From a checkpoint of a small multi-label audio tagger: log mel input.
Rows from block 5 of a small multi-label audio tagger, named by matrix and row number. Rows with one number belong to one neuron. Each number is 128 + 24 x the weight over its row's rms, rounded and kept within 0 to 255. All counts start at 0. Numbers have three digits each. After the name is the row's rms in percent of the matrix's.
After each neuron's rows are labels from the 100 clips, of 14848, where the neuron reaches its largest size: "responds to" is what is common among them. Only what is clearly more common there than usual is listed. The data: short read English sentences (LibriTTS-R). In brackets: how many of the 100.
# gate: second MLP gate (model.blocks.5.mlp.gate.weight, 640x160), inputs 80-159
# fc1: second MLP up (model.blocks.5.mlp.fc1.weight, 640x160), inputs 80-159
# fc2: second MLP down (model.blocks.5.mlp.fc2.weight, 160x640, transposed), outputs 80-159

gate.372 135:105157111127144114136074121153112117167111144145090135151135124108131127137156162145170120132143127112135164075113128108102153072132106114156121157129135122173149124149194139092140126144179126132138093126127095111128087137147107157106114122
fc1.372 132:188131163138129139132117149116098125112088123134096115092157141087116167152118130118173161144089111153119129128150125152162070077118155082162130155118168115143104158103129162106092144152138122100143120124121116148130141102103101115092103163
fc2.372 130:126142086101131099177129144147110101130105083123145164085119116117103129126116085175110145122094152177145155213141137109103109117130152160106129138114150103111166071106159117188120135112152152136122133136112130138130102101148105126141135149
responds to: the word "was" (43)

gate.209 019:131106139137185082129122127137110144134102086118075129126134115113172116109108072140138127119129139120092084141157112094115151126149153079136188128129133149142108145103125113159148210112119153120107171096120095129109123128110115169113161115
fc1.209 021:142164133120132155132154106151099082102133138117119122127100142116111122153166143140117090167170106111110119171091141146163141128090088099118120141112108124124098165138119157091131083153134125106118103139132136112096165123106146128135106133
fc2.209 023:138084129135119142146156144128137131136100105085154140136092088146116114131133135124126138179120130081199166144113138121145150128181118139137099149160151132049108168163121131131115091099122130120130124137111136108123145083103134183138167143
responds to: the word "and" (76)

gate.70 098:198133103148159145050097136170138145128131096115102107096134147106157111071128165115098118115109123115111100180144147140095111105154138122133157148115150121095116132150148133115109111105124116123135137147195167145117132112104134163114120130
fc1.70 098:185140130104093165112120144110090135101101111170129109087149109181098129174147152065111159129113125152139152122123111119121127145120155123132165123112148083106139122151091159092168123139144131121136118164137164144150157128134105117129110118
fc2.70 102:134142142122131148104087139142136143132115124124135123131160151129096111082128164079168131123100129157134128141113130131131174138089115090127121125136102130129098122126116082176179147142128122171124131137117079157110152082149129131130121159
responds to: the word "do" (56); the word "you" (47)

gate.614 133:146138114157153175106102146133102124238096136148113134146117096115130149154111131123125113142117142143113180118096091183151176148117111126135116101096130158143128144105135150104151134151092105128149148133124103132151124142126153102152132100
fc1.614 131:158129100146128099126150117131098131152157138188146125118121154158110156122133114061121110104156135150152115158106103111082168123151150171149147121147128132069110087119130175134110142111114138121116124137133132100089151111110133120112140142
fc2.614 132:133096104101115118091104112132110132146103161087135136140181130202146147182146130116130101121140136113139071135098130116097161150185079101169145101151114139113151150126130121115129125137126160133100155118152150106181117160140138114109070124
responds to: the word "never" (61)

gate.284 122:128128118111141145182144075129112161155109132124138119134158124119110171142117126134121139118143135152120110137152098158124119142105131125115109137124060104125087089204140089111104156132149082103169147104084115109135154156185122085137144066
fc1.284 117:100126196113106152113158125135099120175148131145119150146092155124117121138108120111157166122155138111116133127142188136131150152068151138097133097112122121139114111141117122101136150109119110124118115151131147127101146148149115089084129125
fc2.284 122:122115145142108121141140121143115140103140140130140147152142154127090123108149122090151148141166073109103123183142125100131127114094120108139119128169150097119143081136141100117080119138129120151079163141121125087126133143142103120115168123
responds to: the word "thought" (38)

gate.26 012:126158095145124132140153137169193134105138107133135128096094066132132130143146114140115160132155151119107138156088121147142092122173130157130135106079080104145181103155157107160143113162141144101135110061113106118117120160093145114140115117
fc1.26 012:119150118125115128145163158133182125068127084140152126078095093136130097121137142166109147085126140138142140155106098162133156174161140131100147143106110120124151111133141064122166123149148124095133098112140143083116155148115116118157138090
fc2.26 012:152159143183131096146114066141108136128127124134096146135104117144130068152151137153120137130131133165113112082130118124108113131153112086108178109110119158111188125127118102135133157120120151134140097115161117097141151145132124114116108099
responds to: the word "i" (40); the word "wish" (36)

gate.312 038:165118110123100117107140125144097113161124149141099099099147141108133142111117154146128110146124140124132093136157114141081069126102185108102112098138103120117112168134178124148105126104099143108143112076142134091114096100155141124121150102
fc1.312 041:090147161087153134088099123114111130105086115145136106105104161151135139124109161151133093144098136122109122107131097147097114125068151148117130098133150105100109081120114128171145148127081085169158112130126115113136095129191126159107158137
fc2.312 047:133104143149159114124128164086119132105128160173154123116108132133152118090098190126128146126143150163144109134143157101117105117121165101059121100121145084111111117105136132114174128154136138152145108128137114116112109099125129121129070148
responds to: the word "she" (84)

gate.449 066:155134139143078170132137089066139113146127095159093149120156165104135127152122183164119137096140157146128117149125099110139119125178123165115125143078084135125100141157148085133162146136123168172115115113091112128119105118143100155117102136
fc1.449 071:155072106144117133132122131153087171113126143094104171154132090121112109150149112111159140159153103113125113154154150147150136090133123130134125170124112136127167169168126114136102137125117171103096128149126112155165133117184146118139146110
fc2.449 076:159116138121104160130119117150161131127132106084125155123154145118110114119151112173160101111095092134114092135134093106117183120117151096111073165114094168142159189123115139149112170160135144155121139123158174133120136143130117145174152122
responds to: the word "she" (57); the word "said" (41)

gate.562 037:110163169133096128133121121150173083110077203194130106194142103150125126126109136120141137144103133123161136100128132112121167075122175139127098126097094084131099116105149123136142125126115170098146155132133162142121105124152134105116099126
fc1.562 041:155127133089140100115136138125112124194137092133122085117115138125120156125123170163105108192149105114107096141125156147158117155097080169127113101092134142083135090150178168094133129150134121132102123128161125143139102132099145098133110141
fc2.562 044:134135137152098108118100099093163144118095102091128190127141122088096166103145100141136095143128140150133084143175135123106125131195095151179098082123114109134100103163150133108164093118117103113132113112139112115122105141154126159124123163
responds to: the word "speak" (34); the word "be" (33)

gate.388 020:149178124105084139143115134099134107139136122157158106119093117133121152117152191166157148115174098140132144143127140124124089105141127134143122134091107136139186141136083138157118104141119170113106132136148101123105149131134139077090141121
fc1.388 024:176110124104099156170121127099132104128144101159126153150134067155112153160096128139125129091095087108142109149098117119117143151111093141126088143157062099123159105093117112068118118171109119146099141149089119139130130131161169095111130138
fc2.388 022:175082158121173099111122148092155167136105079162162125149178142137111126155177141145101108097135109091111100141106133126122118064114111141126134139119119122096160143111115157118128133123128133128113130152136112121095133095149106144151149114
responds to: the word "was" (97)

gate.140 019:144136128136134155086102097137134115129112162136169112091133127112107120063122139089096154153132144174121137137132124158063106143097184153095138108135148079082153115168100133118153089151124129114173113119129143187122131097130128133144111152
fc1.140 019:141101184144145116133165147121107124115155116095110117156139059142127147153159104149121157119142139149147144131135140085086113114148104111120124085109131120182158140095122141129133137137108123115145146092167134154168127130103141127155132098
fc2.140 021:105134151151102150128103142151071151130143091060117156153100129125141113130103165152102145120128106073114088104143104130148154098131150086151155112141149143151100138130121116130087156116154122117090103154134142139157123169133145111118120096
responds to: the word "do" (27); the word "be" (27)

gate.207 018:128105118145098139151158123120178157099131138122132095104075151137119116164102083158138124127126120101127097109095170141106124094127126126141107116096138121089154168135108111148083165106117115093119148085154148198130132123105129126143128132
fc1.207 019:148156140149093097102156119134175164143123127124112117102063127137102124169137110112123078107153122109108128171097105103122123118162172132133159154119129111103167153167127145093135207166155077101115103126126073160167114148102096168143124134
fc2.207 022:100130097149102172099107104162171132120102138146116119150155108160204169119113148139113104093099095091151086098130123117174103108180192096104109163135095110115153163103076138166163157136095153097098149113099114132127108130107163124118111139
responds to: the word "i" (59); the word "say" (32)

gate.446 025:111121176146149164136129131123116112156145140110120069125140114192144127123126105148143137111141123123130129147153097162109127134165142111157135146121111118165175101099125090166104105128147109107140116118128142119138134172140104117170123151
fc1.446 029:132159161087128132116137093124119105092077133121138101114144090190143120102109114121125133109156137128129111139138100185110161134127098159134089130119147152128114101168168086166121123134148101150162091148088133156129129142133164165144114119
fc2.446 030:115150156109118158132124145150155139198116132141136100115101080115136130147118126100149150143131091134093148099134141138067110133137109102170146138124159121080097146080129129171153109139143108109163093129123095145072166134089125115118154131
responds to: the word "right" (25)

gate.500 125:146163140117144112098114121102102145128132094136104097116138123159141152156163132138127098097131157162110154166096101107122146186162121123137185140150094143075136122098121143133123141121092101110168155153144144127099123115131105119149167157
fc1.500 124:127094145125139153138139138165119109115073085107116116121129106122140084082134127155099169154134132108178115124151135124109095116149190118063149157139132090119133123137155161125155093145190105099145112081140104104151125152109133149177128128
fc2.500 131:121176170134114125081168148133115149114137099142114144107105127101111117145104126135163116155147118099138064068138124148128105090129128149140126153143111148118134133145145120111129104114136179132129149160099143122133081139153154120130104174
responds to: the word "never" (85)

gate.232 145:176161108126144145154112117084144159074106112121124117118128122105137140128173155157114151114118131108128121117122165122180126109122121135142120180145140122120146119116128109164105179153136177132124134090150144157090143155114145128167110131
fc1.232 145:139080139115162144142116119164159168156126093144099153120139127137096162133099185134097159126087135112153115147164102134081133141102128143103119111128113078085149142164151148101149132137146118135124128157128111113159102121141141104116152091
fc2.232 149:096147169137114118105132134100120139140172083129156126113112120166124108106120149111118134116144120164086121102124109099111119065119155137133125119106134139153128120135159123114121164118157139120111117134093119112140086138132097148086172109
responds to: the word "right" (59); the word "all" (25)

gate.198 104:140174141109125110104144107164153128113104129142118152137128135112139106133127107119110158154119106127149115110098122112149114133126111173131100166157160133125133115131150134136119120112109140160146153141129068172114149092115131093116119144
fc1.198 104:143135133144077116083128118163119124120143077075126144131134109120150111129137118147161126147148156100160143113149152135114113152163141124120138136127104111121135118147118124126106152062094096144138107124168109192148132102111119112191105156
fc2.198 108:087165131152120129144167132079105112101101154136101127129133108075127121145102122094106159124159093112148174136141087102058096146165167132104150148112109144159169091102139100143129139111121165134104129148172118086162071117113135115153110094
responds to: the word "think" (49)

gate.76 044:121108153107152130152138121171142103113103130098141143104178228114107123102088136123113111143110143164119140122110107135167157111113113116099128126118120082114129125107134143106097097112123108153098131127101156127088147111126135138114154117
fc1.76 047:103137130106095144140145171142148098085126106109105107121122153108115126076087136096103131133079156160152151162098149132190150137109094099129139146130118124144146101095145122150134098151172118155139122124133151107130128162114116121064117137
fc2.76 051:145139158157119113125140147134097111137139099153147139128141199128186143085152123153123073132120118148080157087081132135153117135106120156143113093092134131140129111144079146141161113068139127120126103121120118096109181109133155114126142142
responds to: the word "do" (45); the word "to" (39)

gate.167 154:120112178154059131130142143173072139124137100107119146130142127146124141144148120089128102088139144109188148125106137083160137144088160142165114146153153087145144125130095124140190166145148114141098143105121106116134137093158127105129114153
fc1.167 141:080135096155090097145103141166100169139142144138145118166130181130166137122101160134136118140124067128133136123127125129138145105081127108100138082146140158127111140179172129121139111113151120136101107098088123070151120100144091131164131137
fc2.167 139:121103116136147080114126113138136147142133096125127131126138134109130099099143155144076089141107114165138120123121139107123105131096132123137095156132102151097136143165101126129079173143085151118127145124163111105112141141145168128122109123
responds to: the word "think" (52); the word "i" (47)

gate.426 044:142185110138162144155136113119131160157135177171094089156137149105096166107122158139143124103155154152123141116129137142128151109170086114112141132104108137099145145088126129089082113115083123089122103151134164126114141086114120140146122152
fc1.426 044:151105115148109176143108103145156125141114127158102141129160146138112123101137165114152146170122107101144121112126171149132119086095165113117126164086158106124112098122119122123127103110127147076150109119119124131164128158106110145131154132
fc2.426 045:104162135121138095175106178172137153130129101156139148143126127130106116102123143140150120154140158123132108078123107103147132096127136164130125156148126110127113120133167124171140102114125098111132152143093112126117071146137128189132160162
responds to: the word "never" (31)

gate.106 019:129124120145124111117135103164149171142138131133136129083179161132168139122093175108113109086133116110144136152125119177123129132170130181147111091121136150156138162110111118127136135140129115178108123154113099125141144140119153143139154120
fc1.106 021:112150127124137138103113120124123146112160089105127157105136136096142168116112106135106142155093161101144133143144100156114095127120176169155099159145098157101133141144109129123130174156144126122124181106117114111131116131118154113116132138
fc2.106 021:127135142133131136138136137134118150099156139105125124101099113125115116111141109168130142141102141137115144127134084145130053110122160159122128174112139108152109148119143137164132153128144126176109120106100102109150125076113121133143113081
responds to: the word "i" (70); the word "you" (34)

gate.305 142:114096142157149135126105123154143131149139088186133101156156133125104131137138112078131167088121099110126126133086071113148090148139166134116128096133113175133078146163150132121113139179114164141156160108148108110113136108126130109112121094
fc1.305 138:129104112102098122147134129123173158139153101136156122114142142111153192168115176132113088084134093093127139148111078115129151158133112143129111101127139174110103117157102141138139117171125132150089141112165098103116102132115144150112161118
fc2.305 134:106123112165097129122150113104139126098132185116122149169133109122142130109166080150112129132179090141075150122133130123165151193166134110101160108118128180138146129137142153093135106089146111125145120146145141109096172111128145125152114126
responds to: the word "she" (48); the word "was" (25)

gate.1 120:125132176146123083159121116117132099145105149164100110136119143114126110107098141139125097145188128142103134174182138148125124128123094175099107101108098108133119109146125091114138094143120134134132120179115130171144136159116117120125132139
fc1.1 117:106098086073095147114103121136122119114145181184118143174125079118117126132091110105084127134103126134194133111110102133143154126121099143084110116141135122128098112114140116106151117118130125128103134148095101159151108151108106111130116131
fc2.1 123:123091093103138132116118102139142119064106080124133092137136109142139135119129117118133137140100136154105128143146153089119190089137160084166137121171137130144086158128139118101168153126127124139108139138121089181078127198131128132105126062
responds to: the word "there" (58); the word "was" (28)

gate.515 028:129134143118138146111130118119157149103129141130132147102163140132097109140108151116141181143177146127076123130102116104089117125145120084089117125181137116139143136151138153134125090173131131114105121108139136126139057131129174126150155094
fc1.515 030:117100074140143098095135123155135131142129126089126131129129086175112096109173133087097142156110138127121114112116153151136149180134128146148173130112133118159131215139134131149171146155114152134130090156142100138142130103121109144171128120
fc2.515 029:143189130138114130113130133092087126097150160124121113125158128119137127115136130146138120165096148137127141131134112147125140144096111146093115107123134106138165116131158069095094145093128089096169070130125155130115103152146099150153149091
responds to: the word "was" (36)

gate.238 132:123102112107131101131114076137125142108080158154135128120139136112112131137118123082128139146148108147158159143175084139088106145146141121139163105171121126107124152093117122113170111110076139137137119172118165146140133148115153133151135155
fc1.238 123:131091076117155138106126135100130125100157094130136162159132138095129148099151134144137156105154186158134078156125123156157139097107152104098123178099133090130144108152125112098149116131136108137115126186126099143162117179114136162156147137
fc2.238 122:143116135173139128107123164089118142144141085147140089102149141095139144135105123120099138093179130130112166154108117095141102168099121085123108130149149099099099135124140136123113181137099151131093145152134135128148070139140121162111093123
responds to: the word "her" (34); the word "who" (27)

gate.450 099:123133143145137115108149114120100126118088122149134142137104135124131160070074101128138135118119113118102136104161167168099125109157150128147126117131089162141125107137135094145098200105121127103091110096108136110133096120156132094097113120
fc1.450 105:132114115102052110124171094146121113157168114115121161157095139101115114130163132138135159094141108121155135117143141186100112135141138108136107092112164106098170156163146129086097139146135104077128134145169137129162113128088143118109130117
fc2.450 105:141106107146118129132161097124105136170085146103103110137135150138109115148148102122106125130114071094133154179151122161130130125128101114150077132137149172095179100129112081076137117165150132152173142088139104104151147109164151097150122125
responds to: the word "and" (41)

gate.538 141:134166114116125105148177149134112120139092141101125135141138104154110135168139119144101134126119145171144123116142106128136165121117091087132112097148077096103125143120118159092092102158095088128118104108139145155100154161133166093164156118
fc1.538 146:176111121143174104081164122150117098124140203105134171130122136130110149116095106107099100130132146106127150142145131116109097114109132160157152137132101121157110133151123138153100154095136135116138075121134121136147122105130171093129082098
fc2.538 143:115115134089127147100120143153144128142132170118158149098108131104138126121138098084140120130129120124101100161134151112161110114120107163141172106144124154159130136175098134145106064143131145108130123165144139109126101136131106097141093118
responds to: the word "i" (51); the word "heard" (27); text has "hope" (25)

gate.50 009:109097084136101102134119153100116115149171149143170143144108119156108140109116142121124160121090119118085158135133192123138095151110134135136164141112096116164108126128074138117184151138111135137127174114152146151109104152105102135140151156
fc1.50 010:144167184148123134137095110146103112178119139152084102127123126138152120123118127140105096167125126180111113154176183092131118113100119085130118117089105162101152120096102125144135157140115152094069109155143119153157129101150128125084131109
fc2.50 010:135125149122108152126126127149121118119131113119099147147133134107129171118117097163162112079121143162123090141174141126130153118121157174090168126071104132140150103093149138161132123131134096078110098128081116107127150159143101158118120113
responds to: the word "and" (66)

gate.508 132:130166154167078126090137119101157127139167093143129120154130109149119105110092129101132137106148137123143144134113131146123148110157085111137140117070115172150145164153142118134133163111069146111102166084156148145124148129152125141133101151
fc1.508 137:112137115120153116140170124157132062076113120122172133122160157120141135179163110112159153085081136155113164136096157150132101118110111164122130098130109092097137075078099156109118132144128113125086154167137151142125141090136101117142129135
fc2.508 131:134122138142074142112158136141149109119125144136126099158169133165104129088135126132081140105128130090087162182152155112142137108134129155119146149130122108117134124153116091105086076148124123102168127144149092087085147144147144111071070144
responds to: the word "i" (40)

gate.490 155:108170135127120095134142095119091111152126152084129106141146118115116098147118135167088116107100093109150137128186133116087138105104121121131163118093111106127077125185116121117124146104099132090134122139173128114150119121129108113152142150
fc1.490 155:137088143133097152104097154127133129091163112132138107106109118110122124123101100106134127174079114145147130110115119143123135136182124108080106134123138105102093170100128105163159140144152159118183134138154147125123107094136173188099103111
fc2.490 156:088126123123112125112107161136183138083151125127136146068115147125150096144147133115096153144154112124140167140081124138131119126112110110113114099179147120115122115119141105141169123131076096170136082107129140126113142113131130124107141151
responds to: the word "your" (61)

gate.47 130:166100167172136123140125156117133160098114135109153133113165180104134102165135140124114138149080108101144138135127135125119129108086162157166099134122128073101131104123137128137118109128101127093138124115083122117145137103125135125156150147
fc1.47 126:106141078111136132097127121133124127169167139114104122137126088133117169120117152083122147143150122097060119131173102086134119104128115115145121069199131150117116141119127109155120141099134171161112122097115130162124129119124131116125098122
fc2.47 126:116115131106100109133155121133160095153103122113121110149129115113119126111135110110112155153116145137150134108147147123142143125115106095129160140112085151148150152146108150140090133160171134092138141148197124134140169096127096127112146149
responds to: the word "do" (43); the word "you" (42); the word "not" (30)

gate.144 019:182179125080115126137147124126058161136113160155111109105140103163102131118105139131088110130106139086123110131129134114091137103113115117185164126172153101101084165141172149139148122118107127100148136143100148152120135110077133126120128135
fc1.144 021:133143127131134079131143101142127184114138158101109138159157161151126101164110122147164120130117102128117108114153107121117128147114131096162135114181102133119097159092178115115160113137138144109143157122090071108162174140127143114135101127
fc2.144 023:118137090114113120215152099134117153138164157123130148141135158121079144172153079157154113147103118122174113144123105141098151154119130127168145160138131157083101172148084157154129092101116122122119129143121098119099183127111140137116142103
responds to: the word "her" (84)

gate.53 018:130148141153168109147132124127106090128116092127174134130165170148132104158117106139124150130110140097130136106125160115097175092092141137110137102068146114180141122109103112127195137123152118125114151137122132173110092088122126092093109104
fc1.53 018:105111143122094154117114122125138147104136130128114084137063079125103121105134158108129112128123086131104142147092101142135100162180125150181087127208132149096142132162168117096081118125130110136132101138115178100163152180134139164162131147
fc2.53 023:137125121151115107145129140126126132124141128172097117118132126126120165103161135109133139095139115117127142111095105104134149153138163099147111134153137101073137106181181099141113090157152134091159125115140120138160129116132131132134155082
responds to: the word "and" (50); the word "in" (27)

gate.217 051:138101161121150128148143112141128145136147115077174129113105154114087143126113106129122158114112101109179110128114163119125123141149126126122122132104079131142106170148162113141118096090105153106130143146168114178135119124151142086141122116
fc1.217 054:114117102136129115154108130131125164149113133114133131165154107094164101134154123139133121133142154136153146139128129126128114139086139153139145152180154085125123118169102140096140132152122113162144134117088149082152129119115179113073129139
fc2.217 055:148129087142140127136111121172129179131134135164127164167108153120133131115142159122152141133137155101153169135113127156146105169127113144085141101140120114067132144133082165115116132146154098145115156105088134116144110074114141084187147142
responds to: the word "we" (34)

gate.536 127:130169135123138105143098107110147140144144130133135091155105097133122119123194141177120111094070146122100154064113109118133169114122111131128124159081137148105122127135113144149150098179140098133143137111095104144097147127124120112153153098
fc1.536 122:136114122097090122145173107140150138168146165101142137133137101094102114175116165129134146148129097091097110142095111104141148106128149125108105160100110114125161139154123149126137141141130126120144160113114171104113102133118159131085115118
fc2.536 131:157129106121128154132165134106143126119127096139103091118133068167108150147122141109115140100143116105124110097058174154139129125111113143155118124098125123127143090138161088061096129110112125141100146094181167106122155074127113119110072144
responds to: the word "was" (50)

gate.129 118:155132110158125129120127097163099159155113115082132178139140123110107077074129124105140118074104145125125108149116150150140102160140105128096110128116171118098121110151124123167123156143152154113151115130111107138095086120092121124132099130
fc1.129 111:147133121112139109130148110151153093154148154123119152142133142112136125087120118127124147087072121087138145114079107165156103164106113132111104136105107185112162141102121136148122103129136149134150112131135086114137133127098113091150129102
fc2.129 112:119136135111128102100165108150114105181102135067146137158135156129143100124085139112147106177076095133111138154124125105143112152102114128133111138101121092118098152130143135132127136147137135105152158142072151113146122136076151146159143120
responds to: the word "your" (52)

gate.448 008:118130124099079133110139135142112160139153131159152115157114122115096138155161159124107126106135126098090136100135144130143128153129105101101176100079114132113136175102134144123087143127179144129068150109117122147120126119146147129125101133
fc1.448 009:107151143174114146146169107140127117063125136150117146112146148095118147127084130135112105118116116111127109108146121119094156173082172149141121124137133113090118112118121074166104106147159137128129136134134179142111075173124098051123107112
fc2.448 009:106135154125150108171121139058106091085113105082103163147126140145125106135112139157123129157141129191128112116143159137126098138100148106136111148143154125144142149156131103105122096130093118119122144146111130121121147128147097176117141097
responds to: the word "was" (65); the word "it" (31); the word "he" (29)

gate.186 138:117133127128124144142159137137108111132139155128138143124099148155109116121094148133165157149111095135095130099158135121109107161199165133070102142145145101115144081154126126090127102086110120222141108156159127111109129147132113137084156147
fc1.186 137:078119112142112118154111125119159117175130164117145084122109113094134129114102112140143116069137116109137112066123131091110169123106153121146117154130123075129178117109124136106121148184120095141143157149129121107151126108145115124096130126
fc2.186 129:101066160159139114110121146119140135146126111149101134117142153122145136103110060122136141118150139110098083147167117168128158155100098111122123081153104133138143152142116140143125149130101140187118190132146143148139099135136089116154143084
responds to: the word "she" (80); the word "said" (55)

gate.633 106:093112130168143105140151145119150115150155142130101132138104126132162134134148110140149131135131154128142140120121125076086095136147132091117137145145145160122112118098170122143104153142100161154142164120138147137143119115134164132134109141
fc1.633 105:118121125150119199117111135140142136155119134116104085133115142153145124161120114102156107106123125100094070119146128128182092108115142148135148159120118077136148149108135129122119122118145097102095102158144127091157176105149133125133162137
fc2.633 115:135071135124162131159120135129179067119122172143135127121181102106135125163098122180145128160066149120123121126160105103114137158120171159139140134133155123166156121145123105130131130155136131121106157091082134133164127118116128115117126111
responds to: the word "she" (51); the word "he" (40); the word "said" (34)

gate.442 152:160123092139153104113124130108144135133145148122134135143152152143128085148157124150134104093123116171159125143060103112115161143117135145149122126146153171104141145086105138116112115094110151123125115137116157157084117108147141078108122098
fc1.442 144:119126134121193164136132130163101125167126108138129108176153107144136144181124154096097113078125131146075151117123127142118138174090098126146132093148130154155129155095107131132109100114085127128116120139138108129100149124167099131163175165
fc2.442 159:120125099113130148172110075117108127173126152106163152106128127147084109153118091073135145107118174121137157122110138116106156137174143113096172152159123125129120115125104129098129146121144119118121107153088115109116155104129120145132111150
responds to: the word "never" (86); the word "i" (41)

gate.330 017:100112164142122117131135078114193135135144117145120132129083181120142088089136156129123073114152119185139124147121092174124128148166104106159107093167120163130091155109132097141138190136121114096104188142122158133143124130155124112107107111
fc1.330 017:135137105135131129130085164145081104114119179143169116121172078133131137134128098117101147149117146122103109119128134120142123109094122139114155132087127090120164100137090128144128091128130111146177084128137138141097123150149101127151138154
fc2.330 020:120147160143114104092147140116141084169119132122125152093131130105053134206154122103114131164137164191137166143132149123132154140139111126087139128136130114140164102167099136103111107110105119127139094121140140087172127113115101089150128119
responds to: the word "i" (77)

gate.195 014:155106127147079094180117132069117116130111135195190108127149121119081075176153139108140135145128103091105098120099095124104142136106173143086141153146135128112093125108099160138104119150134157130145157155098119114167120127119098114124143154
fc1.195 014:143116174129084140100102119128154107166091136156155095130134151113131111129174116094163094125134126155127125141077096135103130126075119145106106176137172146183127095108135145146135082100141133099139131121082169100126134115151088086119138140
fc2.195 015:124131162102135122108180111175162125133103162096126110146134115147085096174149097121157119108118134090115157126130164114133135130113135137150113170132128147123105118135133104127159108133128124084108135143110166131091140078146103156126139149
responds to: the word "speak" (40)

gate.440 086:120141128195129152114123106143117119095141114113149150130129112165151102120142130159079118134118115132112138120114127097118101078154100119129111121112110142129129137132105129102176151123103145125098134151102103159178138117154088129151145100
fc1.440 085:164103089136130148117147151172128092143095146082140146151159157119135104138167090097193163163088149118128116133133136101121136109135109113113140128135119104107096125094097150141100076138134158120150124158162146141141142092123113096155151125
fc2.440 082:131116103099123108154113169130146112163095110088125132120128164094108112188090141099138150078142120116106114133130146106112140084154064141120127132112142122130144118129173112130184120146117125104148115117140170098103158142110159120124126126
responds to: the word "i" (90)

gate.638 023:135182095164141140106165145132159112117140067124109153116141124082113115152130145144115162131113153125144088107139118128122130148120144126147151127143134082194160142156121158135154153158131154126147123131143135134111134109119130134139088105
fc1.638 022:137138164104172186166066165120089141165119145101106103073121092124150162121132081101156112106144152142130134152116129088143132144158091096105083140131139137102136110128111120123119066131106135119141163136107119163167140142121149117163124154
fc2.638 023:125167138167122177105106128105133097170114138116139143123149128119133101115128119125119108144166111153103136166116123104156125205135132137155151144131147142122106124123118151140120094174130149124127148157095118113127163111142136135076144154
responds to: the word "we" (69)

gate.43 141:124151109124142143092117099114133139140105122160086143174120119142129137178127132157151107106128127169131118146120147097097112155141116138137132170095106122169106136089076140112113164094084156150085129140132151183163161145152126133120128113
fc1.43 127:114137120148146154110154110156099124139148110142125146140109124131144086065111099163125142136120122114145083144142155119151136076089151161127123150120155106119094120172117136155116100151150136134125107137181070100144109124136136135120074120
fc2.43 136:134137146117098128145133097149131132116148137120126137135119120141112116141105105119164150154150111144133090128127122139121049105090123123113094149116122137118103136125177153111112097096129103101157120129129162115127088154118178165156119102
responds to: the word "never" (55); the word "ever" (30)

gate.493 031:141092131100126087106145120107127155151127162128142152137139117097134153148099145147138171123136128136138135125151091136105168105151104128158168111157118106125126135117151100160042154116094141191123113095151140095104115125120098138131152081
fc1.493 031:123135122136106176112112135161127138150070115120076145130120141153151098106140110124132049157143124150116102105139195104163121153081155131114119138118113163100134111106109167117110138160141132118118134145108103128121144140126145104154088145
fc2.493 038:131141162163136112140121141101163061123135072147109137102106141140142112124156104112128099131145101123118111153116136127117137114148156133066097107135136128138092091113139149115121144136144170111133122121130121137153134116154153128105119127
responds to: the word "tell" (53); the word "you" (37); the word "me" (29); text has "how" (25)

gate.66 140:108123150171138134144167125118106100136141167116117078140150154138150112112116129086079124104134114148121169104122115131128131123108103119126119108145143125092105092130146150143132165151099134079128116050152156154096122102143175136090116141
fc1.66 150:138150117156127096085182137157110158131126117120109144092157136137126176148107124134149145124100129118112130109091136113176159169179161138110130176116105143120122130115143127113092125146143110133115181130122095133139077118096117129146143079
fc2.66 138:123103123135126121138171142129183105146101157098121110135126102108116106119152134110109107125133141113063127187135135157136130093137138112174134168110139139110151126163169139130159121125088130061165109089126146147144159102112097109135167110
responds to: the word "and" (53)

gate.176 136:156127113125166116134118107139119158146105116121164129045123155139096078098098144077120149138149151123139135144119130116111147103147158112088162191111143126079110150118131140115151104109086098133101120158176136168099121140122125148077104142
fc1.176 135:180147072172169190088144147124104134118095124108138108111148121156155133145135205148131118157100130115077113140126162130151081112080131083154170116094156124095094095146119129093147114124164097171086121119130159115131120129135161101126132150
fc2.176 134:147131160166134157153117115138135116095111151135158198158115154118120104130133146111098141114154181132104101126134101149091126163106147137124145131136132138122162147148091116092192098147108090188150140107151124098120124102114097125134108154
responds to: the word "do" (37); the word "not" (27)